config.yaml
encoder_arch: "vit"
hop_length: 160
input: "log_mel"
vocab_size: 106
encoder_mlp_ratio: 4
encoder_head_dim: 64
encoder_inner_norm: true
text_encoder_norm: "layernorm"
text_encoder_qk_norm: false
beta2: 0.99
learning_rate: 0.0012
eps: 1e-08
epochs: 1.0
Rows from block 5 of the text encoder, named by matrix and row number. Rows with one number belong to one attention dimension. Each number is 128 + 24 x the weight over its row's rms, rounded and kept within 0 to 255. All counts start at 0.
# v: attention query, key and value (stacked) (text_encoder.blocks.5.attn.qkv.weight, 1152x384, the v third), inputs 96-191
# proj: attention output (text_encoder.blocks.5.attn.proj.weight, 384x384, transposed), outputs 96-191
v.299 [136 146 129 115  67 111 125 141 105 115  98 137 135  95  99 160 148 158 137 162 104 156 134 160 170 169 161 145  94  89 131 103 128 124 138 143 145 121 113 148  87 138 117 107 122 121  89 158 130 147 112 114 104 109 106 132  88 123  78 163 136 127 161 197 107 135 122 116 128 147  70 141 133  98 136 146 141 114 125 153 140 110 164 131 112 143 154 163 114 119 110 105  87 130 108 142]
proj.299 [128 109 102 157 128 125 110 141 143 171 124 138 122 154 153 146 111 144 114 109 133 121 138 124 139 140 119 107 130 146 121 120 168 143 111 133  92 147 148 136 118  97  97 151 135 146 137 156  96 128 173 165 123  78 181 118 122 107 135 116  87 150 124 143 174 130 133 124 141  84 135  97 109 120 131 130  84 127 129 110 115 128 140 153 176 131 120 104 121 140 153 180 140 117 114 154]
v.300 [114 117 128 144 140 119 125 136 106 149 119 141 120 114 106 131 141 130 137 144 133  99 102 124 115  91 161 108  95 122 137 164  98 179 108 121 146 135  93  96 101 104 128 138 131 130 148 144  68 167 119  81 151 136 123 135  89 150 112 130 165  94 132 123 118 137 145 142 116 113 179 161  93 138 118  63  90 122 131 116 160 171 129 129 109 134 108 142 139  74  76 135 121 122 136 136]
proj.300 [131 135 116 108 132 173 151 160 106 113 148 140 136 128 149  77 152  94 104 119 127 167 133 140 120 147 129 119 192 103 164  89 134 138 102 109 123 100 149 147 170 136 139 126 125 135 118 124  71  71 129 128 149 165  87 103 127 145 118 132 137 149 145 112 102 144 140 114 166 123 105 124 126 115  97 136 129 159 108 137 142 106 133 143 124 107 132 140 157 103 127  95 143 172 133 126]
v.301 [ 95 132 119 154 175 101 113 104 127 110 152 126 147 125 127 124 147 149 125 110 152 177 134 103 158 105 133  97 167  97  91 142  84 130 110 165 121 112 109  63 108 126 140 128 142 106 130 123  65 152  92 142 139  99 134 107 129 166 125 163 131 121 128 130 121 108  94 115 103 124 168 141 120 122 158 158 114 161 122 175 154  97 112 133 105 142 115  84 137  99 120 123 145  94 101 107]
proj.301 [113 154 114 132 159  97 148 169 113 127 105  95 139 123  78 100 139  95 111 139 113 157 164 123 128 109  92 135 113  58 116 167 107  81 153 136 123 152 142 152 145 129 133  71 123 151  92 133 139 118 131 135 164 122  86 158 151 106 106 139 144 127 137 124 107 123 152 157 130 133 145 125 112 157 108 130 147 116 138 122 128 135 167 141 111 122 125 106  82 102 116 143  73 164 127 139]
v.302 [115 104 100 170 106 125 114 139 151  86 178 165 154  96 120  68 120 151 212 165 118 158 108 163  98 122 140 127 120 141 135 126 131 155 133 124  94 125 147 126 107 132 127 162 150 133 142 121 123 128 126 186 102 101 119 168 145 145 120 125  87 169 105 147 163 129 127 156  84 143 151 139 117 120 162 121 131 164 148 121  87 147 142 162 134 177 124 141 131 150 117 123 121 137 122 111]
proj.302 [125 129 108 129 169 111  96 123 101 171 106 121 136 115 133 144 144 119 138  91 124 108 131 112 101 142 114 129 141  84 153 194 143 136 125 105 132 147 157 115  89 130 118  86 134 113 107 103  89  83 117 104 119 168 117 110 143 114 148  92 154  81 141 148  93 138 117 149 117 123 126 102 125  91 107 164 106 130 125 129 137 151 136 104  83 110 133 145 106 146 137 109 105 160 147  93]
v.303 [117 136 107 122 133 145 107 115 128 176 128 139 125 115 168 175 118 152 106 158 108 121 107 162 180  93 137 160 125 115 122 101 124 165 122 105 139 143 167  94 168 141 106 154 117 131 134 140 152 135 109 127  96 148 116 147 113 148 124 122 106 163 105 139 135 126 143 140 148 134 124 134 116 136 141 101  93 121 114 133 153 144  99  94 162 144 131 145 150 149 110 118 119 115 164 134]
proj.303 [143 146 144 104 118 153 121 129 157 103 111 153 134 160  80 122 155 137 155 111 123 195 123 176  96 120 133 101 135  99 125 174 146 128 151 135  85 155 137 101 128 126 143  78 167 166 128  98 127 147 134 159 133 133 119 134 104 132 114 127 167 151 149 144 144 132 160 146 118  92 117 115 125 130 106 141 138 107 149 139 105 107 138 129 104 129 113 146 138 119 148 129 133 112 105  97]
v.304 [ 86 147 128 126 107 139  90 102 126 132 100 117 137  72 153 139 145 108 144 135 130 143 126 118 130 120 141 125 124  82 145 164 132 152 134 117 124 150 149  88  88 133 156 158 153 144 171 120 146 124 131 130 119  71 133 128 128 114 111 101 154  93 104 105 147 138 127 132 110  85 105  94 146 133 124  92 136 133 133  97 129  92 135  95 132 127 115 117  97 101  72 144 127 153 147 133]
proj.304 [135 171 118 112 134 135 147 136 139  98 130 126 134 131 142 108  87 139 117 151 119  95 161 151 153 145 151 130  77 163 122 100 111 123 159 134 129 101 117 115  88 114  81 163 175  80 176 126 106 124 143 135 125 153  90 151 143 144 127 124 114 144 166  99 116 147  91 130 155 172 137 148 138 114 134 131 124 145 121 122 116 159 139 133 101 136 123 152 157 116 115  88 146 129  94 155]
v.305 [133 148 113 132 162 137 113  87 109 153  93  66 168 107  82 103 136 117 121 128 157 104 115 150 141 169 135 145 144 116 109 120 109 158 120 111 146 141 126  81 120  95 151 121 117  64 165 146 153 132 130 148 126 132 104 153 141 148 113 137 163 128 170 127 121 112 105 106 174 169 141 131 138 148 114 145  87 105 135 102 134 131 156 120 131 119 136 122 134 173  80 133 133 141 116 100]
proj.305 [111 148 114 119  92 123 133 139 112 140 162 115 144 139 151 158 162 126 144 126 132 126 159 158 112 120 131 136 100 167 115 123 167 112 145 160 131 130 115 177 130  84 125 139 129 106 159 147 110 116 150 148 123 100 129 126 129 121 117 101 157 117 118 128 125 155 155 142 118 133  92 109 133 110 124 138 144 132 188 180 131 113 104 117 138 132 123  91 117 136 139 111 125 159  94 177]
v.306 [178 159 199 105 147 156  95 131 131 174 181 139 139 122  97 141 130  99  96 170  98 125 151 131 129 183 153 119 127 169 118 114 122 160 138 113  63 113 104 124 136 106 125  99 109 117 119 142 142 126 131 104 155 125 124 159 125 132 150 152  83 151 139 162 120 153 127 117 131 119 129 162 153 127 123 123 130 137  91 168 128 139 133 133 144 121 148 146 129  71 123 160  96  86 169 101]
proj.306 [136  93  71  90 175 100 143  98 132  79 133 108 118  88 129 140 138  77  60 123 147 144 166 151 134  98  86 147 137 113 129 166 164  93 123 159 145 112 132 121 145 124 134  89  85 143 122 102 132 143  81  88 120 128 131 108  97 106 143 138 170 150 134 124 135 136 155 137 151 144 144  97 119 122 126 169 142 135 173 111 137 125 144 113  93 131 122 155 122 166 106 113 114 147 146 116]
v.307 [164  71 136 113  83 138 162 131 116 136 123 129  97 106 180 124 142 148  98 155 143 109 104 117 160 105 144 132 111 109 109 159 107 140 146 151 135 120 129 127 107 129 118 127 139 121 149 103  88 149 173 113 141 110 158 102 142 167  91 113 113 134  88 128 120 129  92 129  94 119 108 144 145 131 183 128 186 149 112 136 145 130 143 142  92 100 132 136 154 144 151 106 130 133 125 162]
proj.307 [ 99 169 162 115 142  95 153 115  88 111 107 143 150 154  87 163 139  92 124 111 114 132 160 125 148 104  98 167 132 107 127 184 120  99 131 117 122 160 125 104 136 152 149  85 163 111 142 138 148 138 136  92  80 114 129 129 137 146 144 130 110 102 134 113 123 121  90 142 159 153 172 146 119 170 144 116 119  78 166 128 108 145 156  94 172 118 135 140 151 107 103  75  68 170 121  84]
v.308 [141 118 124 120 140 161 127 140 162 105  99 137 159  98 129 165 154 114 124 145 126 125 124 126 174 107 122 117 130 127 115 107 128 129 157 108 120 195 112 117  90 146 135 129 120 171 117 145 175 147 124 175 126 100 150 134 128 140 124 134  95 161 143 117 118 123 145 105 141 138 138 131 161 161 169 107 122 109 114 145 104 159 135  69 103 115 114 160 125 116 135 103 112 152 113 104]
proj.308 [155 136 128 142  77 148 135 160 139 132 130 126 119 105 128  95 101 172 102 132 114 129  93 125 119 173  79 105 149 114 101 143 134 158 113 120 137 135 136 101 128 127 159 144 115 127 125 100 137 100 110 115 121 129 154 112 113 144 121 119 129 151 157 145 147  92 129  98 145 136 126 125 145 118 193 159 145 163 151 117  90  94 169 128 180 175 129 112 123 162 137 116 143  89 133 134]
v.309 [106 141 102 114 129 137 120 120 140 143 103 144 133 120 113 132 139 136 128 142 133 165 159 112 134 153 137 138 112 138 109 129 128 163 117 122 128 133 161 132 139 170  88  91 127 134 122 156 150 146 157 144 126 120 119 122  98 128 114 162 133 126 135 141 131 114 145 133 100 150 102 116 154 113 141 129 127 113 152 113 137 132 113  71 110 148 137 139 165 133 129 147 123 147 135 119]
proj.309 [136 161 118 161  96 131 133 122 131 139 120 124 143 108 162 133 158 112 114 164 117 164 128 110 118 126 138 121 169  64 103 137 132 157 138 114 114 110 100 111 155 116 124 112 134 127 137 122 126  79 150 126 115 143 153  98 129 176 142  95 157  99 158 120  79 129 151 118 120  87 146  96 104 148 101 114 110 138 136 112 115 146 129 127 136 144 118 145 181 171  94 116 166 104 108 118]
v.310 [114 113 107 128  76 117 141 159 117 123 137 114  97 132 114 104 134 110 134 103 127 130 116 113 160 142 105 118 147 140 113 162 146 190 108 129 156 131 128 115 151 105  82 157  97 125 130 102  90 136 116 182 126 148 190 141 167 161 139 102 131 120 114 112 144 118 113  97 108 111 140 129 143 106 171 116 113  93 132 162 130 136 124 130 107 142 119 136 119 116 142 139 125 141 115 151]
proj.310 [144 159 117  80 210 117 123 108 139 147 104 151  73 105 157 190 155 182 143 135 125 108 170 127 155  94 123 119 104  76 138 147 143  93 114 104 151 148 126 160 142 117 111 122 154 155 119  92 159 113 136 124 120 123  93 110 120 103 108 123 147 137 145 170 132 123 146 143 147 125 101 194 158 108 108 115 128 159 144 144  99  97 127 149 116 141 133 101 129 130  90 139  92  84 106 121]
v.311 [108 118 147  96 150 109 154 100 150  95 127  87 126 169 113 169 144 119 111 151 142 170 144 161 148 109 115 146 109 111 143 134 140 142  99 127 136 113 129 108 145 114 135 128 101 128 145 120  97 110 155  99 130 104 131 151 135 150 125 153 147 173 114 132 120 120 125 142 142 140  86 144 171 180  99 132 141 167 108 146 124 146 151 131 122 117 150 123 137 169 128 130 117 123 141 123]
proj.311 [128 134 118 160 122 135 112 121 152 156 161 127 167  84 131  64 126 120 139  68 125 129 146 123 119 104  95 103 167 143 106 148 114 157 151 113 164 146 101 149 111 146 110 121 115 137 106 119 129 125 120 110 105 170 126 130 158 112 130 129 163  81 135 160 134  86 118 101 170  79 122 160 113 141 141 128 159 109 159 103 139 132 143 155 136 134  87  95 148 110 176 159  94 120 103 173]
v.312 [123 132 135 147 143 159 130 145 130 111 202 177 133 123 157  23 174 115 142 147 157 123 104 173 115 120 130 145 127 110 143 134 117 126 106 163 114 177 134 157 137  93 112 103 151 149 124 108  80 171 118 163 149 135 114 164  99  99 118  71 168 121 183 118  98 138 137 133 134 120 114 115 118 123 132 135 109 110 117 132 158 133 151 147  87 159  93 119 154 144 113 112 101 130 112 127]
proj.312 [109  78 110 120 120  88 150  88 135  93  73  64 135 125 110 205 118 141 117 124 138  93 153 100 100 149 137 125 163 130 145 148  85  95 167 132 127 143 112 110 173 121 133 161 129 138 135 148 172 132 114 149 124 146 127 149 179 154 148 103 111 108  87 136 146 167 128 123 116 156 133  95 127 158 158  73 135 175 119 144 110 130 121 115 110 146 141 123 101  75 145 120 175  91 126  95]
v.313 [ 89 138 105 155 148 127  90 128 126 143 149 115 137 138  89 104 138 112 161 110  79 108  95  92 148 117 142  81 166 152 104 136  85 155 196 163 149  93  83 109 123 140 155 131 137 134 130 113 210 123 154 125 115 141 144 160 135 116 119 175 128  75 138 145 127 122 139 106 155 138  63 144 116 132 117 118 133 109 127  92  94 127 189 163 117 131 142 135  84  90 133  97 177 123 108 183]
proj.313 [138 164 155 132 141 116 106 147 137 124  76 114 164 112 144 134 137 129 127 129 182 114 146 116 153 121  93 125 158  97 131 126 172 107  88 113 126 161 147 155 173  90 162  90  97 144 130 136 118  94 110 107 101 126 124 124 113  99 119 103 113 139 107  92 120 138 105 157 138 139 163 168 100 111 117 135 123 109 102 160 107 101 116 149 149 140 131 142 108 131 151 144 113 126 131 101]
v.314 [190 172 111  73  83 141 122 110 111 132 139 152 138 136 108 130 142 166 119 121 106 142 106 178 161 133  95 138 118 216 116 140 144 140 130 105  98 124 117 142 110 126 161  88 111 100 133 154  89 142 138 123 138 115 133 120  71 104 147 142 157 108 126 153 107 128 110 112  96 121 135 140 143 111 134 135  93 101  90 163 142 144  83 160  76 126  99 152 144 143 105  77 117 141 120 136]
proj.314 [141 149 123 134 163 107 133 123 152 119 109 125 102 157  83 100 103 137 131 129 139 122 148 101 141 113 155 109 137 109 109 129 111 155 127 104 133 128 100 130 139 164  89 124 168 159 136  80 194 113 118 133 171 160 115 116 139 142 115 134 128 145  86 142 101  82 182 121 154 154 157 135 124 129 104 121 145 160  98 132  87 114 142  96 119 129 130 119 135 121 111 169 123  87 136 110]
v.315 [125  65 119 129  89 129 170 132 117 161 161 112 148 132 177 158  88  60  56 102 144 119 174 122 151 119 110 142 145 105  78 182 126 148 107 155 138 100 127 149 109 156 133 146 140 103 178 137 138  94 134 156 145 125 146 125  92 124 131 144 130 106 130 109 160 145 149 140 110 141  86 177 134 115 176 121 120 135 105 105 127 167 146 120 152 131 139  98 123 103 114 173 112 113 127 124]
proj.315 [103 110 132 162  99 122  99 104 123  94 123 124 128 128 139 159 154 140 122 158  66 162 131 123 144 126 157 123 121 171 117 115 139 150 169 146 118 142 145  45 112 126 114 141  98 138 133 114 115 134 107 129  87 133 131 141 120 128 114 140 134 127 140 149 127 100  88 139 140 105 146 119 118 111 147 136 107 163 110 100 109 134 134 116 108  90  82  98 154 133 156 140 117 155 129  89]