From a checkpoint of a small contrastive audio-text model: log mel input, encoder norm rmsnorm.
Rows from block 2 of the text encoder of a small contrastive audio-text model, named by matrix and row number. Rows with one number belong to one neuron. Each number is 500 + 25 x the weight over its row's rms, rounded and kept within 0 to 999. All counts start at 0. Numbers have three digits each.
After each neuron's rows are labels from the 100 texts, of 14976, where the neuron reaches its highest value: "fires on" is the input token at the peak. Only what is clearly more common there than usual is listed. The data: single notes of musical instruments (NSynth). In brackets: how many of the 100.
# fc1: MLP up (text_encoder.blocks.2.mlp.fc1.weight, 1152x384), inputs 256-383
# fc2: MLP down (text_encoder.blocks.2.mlp.fc2.weight, 384x1152, transposed), outputs 256-383

fc1.216:534493483512523499498525543503511473474507477482458524495511490519518538545496522478500490534521488507507495554511479493502456457484496459507496540478505535528504476504507531500503485522522497463517546482459491506498516495514502477486543488491490481531483493499503481527493497477491480494518468519598521498515486513468535497484455497507463517547503555504505525493479493503530486500488
fc2.216:489512468535515508486504453500455492501496526504483517504511511496497522523540508517475485500532552529493508485492556468497491473512498509550501519503493539468508523475486460524463483504458469455530439545536499515481495508502506521517484528518491533483463449528499488526516489491461480506534569514459505521508483514545484523481523483506514501487515494491485455494488479513490503477521
fires on: "," (100)

fc1.376:482501481509481487511489455467469525492472505486491491522491512470485506485500491535522520500532471478498474503526474491471492501525527505490494497565497461502459525495462453528463493450449481562487515485566463485509539501551510534474528526519494511528455471494517479457476508521503485529476503487534505551471502467521475505547447500471530475475487482472538539464521532497500472505548
fc2.376:493497506463496512505541483502491523517522492501490456553485538501519469476511523471511504530531519532477535463511519479480528491510467484510475553517493535517510504463528509475509521491493510493526485493487499534488438573487516519524494475502459470504516515529489540518518479471521507511524542451494512457505476496504540507492519470493451511478513505490480518520487450491574503490503
fires on: "a3" (100)

fc1.31:515475506513494515484496497492528485492514465506471552518439458523471462514508492486455497556519511537535549523481509491473476453477505522493513516511526524515500513529475469484510504523495494519524483558486505475522461520525496482473464518523454513530507521483512503550542501489461521442492521494470494485563489525479476459458485563492440506500517515519481469458494481496500495522463
fc2.31:485534500511499480506490485514509497486523504503495441460514507498512518533552501483493498525502516516477436454479485508467516544515488526507498514439499516512498497525447542528494494465513516478496498463522481497512503478556524532517461489524552508520491505527458453513488471538541544493504506534514500500475489538504459547533542512470490494529494507471514495501514491501510487520513
fires on: "," (94)

fc1.527:524545513499517545506514488489474509487497557472500482475518505501490445453483486537549499510517563504513489504486515511456488492504439503499538495516503524520486498548513569536492507512531486485491474482500478489478500492477501521495492538475543476507488500488509474484516482486480501471490535493514515496479519512443504488471468486499493547510523437521487487503497514473496510513481
fc2.527:519491487514472507504499486494509510490508520492508495484500489491508514497480489519477507530524519543472503504506525488496503508449462491525455520497515488406515460542516457516516497495479526490502500504526502529470494497477489517510497510449512496509519508449489520520522488517506526517509483487529464456462505491504456544519505547492512461464511474477449532471543551464514485492550
fires on: "127" (100)

fc1.362:500509469490481493514474512487533522494466493479515473511486552480458504476466507462494467451498485476500485476543503502482507499519487500505530497521475489449515477470492519547510491507485486493517499501543476523496518507531446564474497466495528521493503492499512493520483526506461448530472520465470507553503464464536556527557518543541514543514496481499492456492508506473493511486514
fc2.362:472483520494538474494484474465525467515507514485497458481503482477482478485500476497517506515521527467535500514471495511471494478537520516474500521515513480474496548501468499492498442506500479515531511475490518529511521466514520523517503486492489466498475467490527494508471525507507455460510507455500482499483510513450488436470507498472513478526502508519529496474550496499473494498489
fires on: "a3" (33); "g7" (21); "7" (17); "a" (10)

fc1.544:502516500498489479483527464438503500504494494518495488488462525489459482504525454516507471513509486525502470504519523445535486478469494530525482504497504538494482510539480481509499495469474484520542504514476482558476507525466526522503551549517509531494435439447533481476485507535545503524454497484466464515546512480491478457511526500506506491499512510474479475515484480510471513463477
fc2.544:508502527503494520520477525479521524477508455492493486516472486538450490492473516488495564485463499483543502477507482542451524436483452495433506450532533514495519538510512494508493505493510538474430503525490513532540508471497491542519493513468453510514523540484452465482512462522465489461481467465463497504508467500493503493521436502522522536509477558508480532489508503505494457537474
fires on: "a" (100)

fc1.64:464468461525455538474501498519514494527538494522515477505548508494502545465494529507483499480494509485519515520457533503519518546479482496510478484507515540497501513541482511486507489511520500501497508503532509473472488478512503519437523486453496506483495511496519542510515461499529454481521472512464450515501527543525489520501488502484460488506493506495480511494501509546483463550527
fc2.64:480489517508519497488504483521476468466523502482492477493480501492514504496483476477517540489550458519508532459514518494496520537482543517470514463538529514508504491469495538539482504486465510514527508511492485539498473548475513505519515468488462527513553457495455494492461531496472514500530524505516537498470467479492504499502510523519525536518514540480507509482496486500498548515435
fires on: "," (84)

fc1.451:516527511497509529451526512496526484519477509496519498501451463476521467519458496461497501509507500501464535534492473487507451494473523515475519501484491487520518528497509447469490494504474529482496487532488501476471470516488520515530500468487513528557463498464520544520511497495496456467503522487502511490508546517484454469507519534513501504470486482534500513502527491488523493524540
fc2.451:560522484489501534539575492520513503495491479479479505520483554506521499505502518534475495483536514466496490523473489531507502500514470507502502478468510514528502537521457528499490495516470506514564474482505530543500504490481502506533503525528468465535477463503449462474486544536492489458498452487482523512511484472475486484500484493500517448467515504479460508450520473514485488472467
fires on: "a3" (98)

fc1.662:543462541476531501524535527519511521555467485461488498508496535468498482527476502508509539515510503484495550455486473466510511478492492502478485478440498524507515552491471521525483508551475499497552496533517478521534523502440511458469487491533463479525492544503491501475500469526488477487523461499509454510490496514473488481524502468535533499485545496477493464467489502523536484493526
fc2.662:497490526550461444534563541486495483471527541527490483486556493484474546489488482505514526483472471543517492506522517509507498498516517471486536492525500485534549520512543550527503468486552486472491527523512503469484533471551476509503496517479516510515498447486471517495517501511514509523513484528494522522512466549516474499517542514491488515517531466536529520507529538511487467536515
fires on: "f7" (62); "c8" (19); "f6" (19)

fc1.442:447511490492509522466516472508507488502515522490510467473505499511558482492446536498526471477487552516530457507453513492466491481505490520494482501488496447499527497478500486515530476508568517515524499504496506445498468468476532487493456502466453502514566428474510440508508474493531485500518499508496499499474485489500523479478477530520515534471494490515502490477472504465471544506499
fc2.442:517474503522517498520527473497524512469519511501488492514520476498467536508492510531513507493513504531503544550495469543507519484493527520544486525489507505471530503541511459521494531511472548509473528520469456516482466503503460459514516502532508519476478540556506499473471512517502480534488483496478482545533485567535513487550482510497501457456511512490508483502474507474523515517519
fires on: "127" (100)

fc1.448:526514448493527515535433456517472487552516485513525459488466466515506493503490490513502479499487463511522489506479518498474516535519509571503520507478510537470512515503517516504514498495502509487496509441457488512487505506488501506497490470436533492476457524521473497483531483525498510488496483505531502583466487537472522518492569505497543527493528500516499454506551497505515490471494
fc2.448:512470554544489443510501502502494485447537491523528543475530510527494490532481525566511500518497530474475488492517516458479472501500573508476446524551512531474486473561531537491507502470482435535486478497501508500490495527493519513510481540511540517526498467475504517501544486489529527508494510510483452483492484477533494505522469499516506472525475524483495502541519498510491514507533
fires on: "," (100)

fc1.336:496522515499531528511492481462517509494497540458496514520486496475504501526515543486503513466469514509486518517552501499501540503508551473486516510506527516513525520509545502504525516496503506469522519512499478471535529511507499498499500526470502516499451538492517518479500466514510481460492499477494497497495499558498489505464499528520529520432504494543506519512540518508493474500464
fc2.336:486514451468476467533516494561492517519513511480514480499476510488491508496528502495440499513513464532508497531489511508473483509455504487546487496470498499491492522487501494502498481527520496501527506526528474520480481483517482509526448432505462509489511461495496458527467509466477490498516470506520472522535534453468480507502505453452514494523519506456535509509468519487488533516502
fires on: "127" (39); "50" (32); "lead" (29)

fc1.424:528492535538511519480508510527537499513529478469478512495468456442512501529475504523514533476543491470500499550509492489494499512491466466516523498467463481471468496488509466550516551528494534556509478487495419470518515486505517464468450521484454513490495486539497496498451499474507503483490523533483515487468497533508475490526539464521522492458478552520495518484460512523531504513541
fc2.424:499503507520484467516499520471511485515531470473493506477494469473460546455481481475501432562505465486482470553483530468477489488492478470438516506476474554493547499488463500499534497519498523569500525509494484479481462475494531516472533470523512576514512472485497544529537487531473481491479506479504484493497498478506527512474496479516487480509546477491479529492504523496495477469502
fires on: "f7" (74); "e5" (23)

fc1.356:501495432507490511513540470550538506505495516500539524513566498541487552429516524493435497509489483480494543513442548537504509484430476512481509479489533477470498511494508565488480432516535521512521567471510492464450462491530488497515486503525468507510467517532520504535547500523490510509463479508533522478506525547486492473487510526509508528522499499512524460486481485506526505452447
fc2.356:500484500497505519483548494491484496472511494458489455517473475475529523545502501520510511484498498487546467487522484500504458516499488472508500510515506482467507486494574495474504497488506494503483522512522574540539522459496526484515508532474494482493495452515502486514466496531454495536514472508459477478487501456481485509508510495458474507492468489488504523518477504474425504509498
fires on: "," (100)

fc1.333:499507543516493500518443508465526486523449466500495447526485521476497458511495518506484460519501517510476524542498519497501483593453523513550496484514486491493494508535516517466497483526520513527500481515518509534508499512446519509489488492518498488520484502494502499502490483498563516515494510525477472460463534490503471447499489477470543515515547536494479523458455502537551446497479
fc2.333:488472473502485457477496509479479499496490517481518486495506472517491516531504491535561490497514493530526477547485478489486519506531452513512514537495481511530515533484507498513488508462455506502479469505459501535483467506492502501509521529536530499484503501494500531493515515504487467497528470485503492517535468520504507456508509491491482513497495507518503457496541467467491478501518
fires on: "," (68); "127" (29)

fc1.661:494486490504452468523526473526549478513518503503503453459495527480492515512518516468494500502496525524483521508505518469484565520484447530531500481493518493483485543517481498522467480487492495554527531506483455480506514500462530501463522578521482495521507504480492460498502502500534508560505490449511488483528494526523532532497490494529502523486514528468525489526520495487509503482485
fc2.661:505477498446508526504485535528491523507490505531476484486503503506508522536496526503451537492517557478474481480481469478480477537538514490504477532511497513500544482471483499495519458530509529533497426517536513525518565474511521468536458444511518522508432529464524471539534481533491493451542518499487528479503464503497498513475504512500512491535495491508517494502459492464489553512463
fires on: "127" (97)

fc1.636:501482529523529515501461504524512468484455502518478478533460500530456507508439484504466545483480516535481500473534490507476510477495436520501539499484527479492463499483486474488528494490478536517493503493496527510465499498459499489529546504507529496483525539501519437522533515455446536502487485532493484516522526525494492511511525488508503545480510535429508483506545431511478550486537
fc2.636:484513536535444516494485514493508500485483527535523543471469487485493506546474497493491488496511482519524494493463554522534517535512563428519471487525487478475466514498524491493506515496520498514487505445518480546525536506480529516508507451457533508466528485491541510482524501489472458519508504456456499492534487462495496492524486521531523514470481509520507531490507524512514495524533
fires on: "f7" (53); "0" (46)

fc1.217:512495506503441539524461502485491518521504516465495527532533504523466452499494511554476540497479513492535488484505543528517487519505496522480459508483484500534512469453508524558508544517473471526505529563544512473552488485535455490542471496477496466537491493446465488474493501499489479456518480500532513500480481509476498464521505480532470522510477476506510499499478544497501489519478
fc2.217:508525504502485467483534509511488463515469519488531476487494530493522518506485464478494508565467461518485454518513507447498515473512507518463515487546526506486468515545486466477527467489497463506486499546509510519493514502500470498494490499508484504477523521471480501534463540497489515470477496501501517505516521500496446528469477451496531505491526517509455496513512490488451482481457
fires on: "a" (62); "f3" (25); "flute" (13)

fc1.290:489539449502480490497526526474515476535512474450473517547497490510537522517492496519493555518485532464487518514485468510519522488526531500560481495502491506492489503536475506560471501449527491538487490473506510525509494524487513496524495490506532507480518512455514505504477506462467475492450486468470521470510479486506462503537482463473491520456501523474520548500497500506546485504528
fc2.290:479470488514547518495489514498473534476470462542500474497545474519484477506494492506496512528474467528491473487489543504525488555505497504494512495523449484482501499502509518485503529514465532525564480481486510516502545515525475538458482528464522467540460508527450493413476478515518468485492510521546514496478507479518508528445525527504501485530564454481517471484516494465450513489475
fires on: "a" (100)

fc1.337:514555534518523467498497531539550510500495486524446484537510520546538510456505513458516513505492472503521510507486496497510478532509503501539523497460527492489485529518509493479499491516554516495513464542498472516480535496517498511522500526475507533464483506456519485492494535459492524487522518499506471534480536507477481521489520534566498506489533500486521449542491498468564523513517
fc2.337:494532478531497518504493491465510508548510513468482524478499517495486488510520522556515524492469504527480522457526511483483514512473501508512507512458523539502511539467496503519506480474512482494506501499509496481512486502504502482470523492511525512523520472487449467489517510515548542484526501477489477489499480530523479447516543509501511508506494494545476509505508488461523507496516
fires on: "a" (57); "c" (32); "a3" (11)

fc1.39:479490477539493471487502510525519541486493521506516520485527529467507496482460491494512471471512527501508529498528541517522484529494514504473456487516541471499464532493485488483497568500470483465494513504457519507467442564449442429520503482461535494512538523524469530464526545518474486467495533493465496508535503505475478530506492503494483506503531481467448482510508487497510500474462
fc2.39:531484496474477473499536519544495512492493507484469462520504473478524510545496524456510518505473476506478448569539486485492513453483518482501524502490516452547490495499516574550509498519474585455485479509493509535491521445540567502503498529469461496475475451501493536505480490529463527480507526488494465482505503533505485511521519521500543457480459476510471459521440510489471512468488
fires on: "127" (63); "a2" (17); "b1" (7)

fc1.478:472506493525475495471474476530526449466489528430536492509524521529469479503490528470490492508526432502450496524524511485460481526481497531491513528505535493512475533501489489488483519488511508469537524543510521479491484509503455499492446489468511521533479489539481469475497506527513502467526526479538496485450501510540509510489485503495487524514500491439446510478494507443539473474513
fc2.478:505478489529547462499469558509501534509508475512482504443499562504514524482543505451513473510474535530509533469494490508519502511501463543482481502521495482506498480526510453491472482477485505518515500489477518505489465465478495472479498507519482519469486536483531500480488549555520491505508499486512513533531473454507512509526512525498533464512496487507458514490510538521483479512497
fires on: "," (76); "6" (7)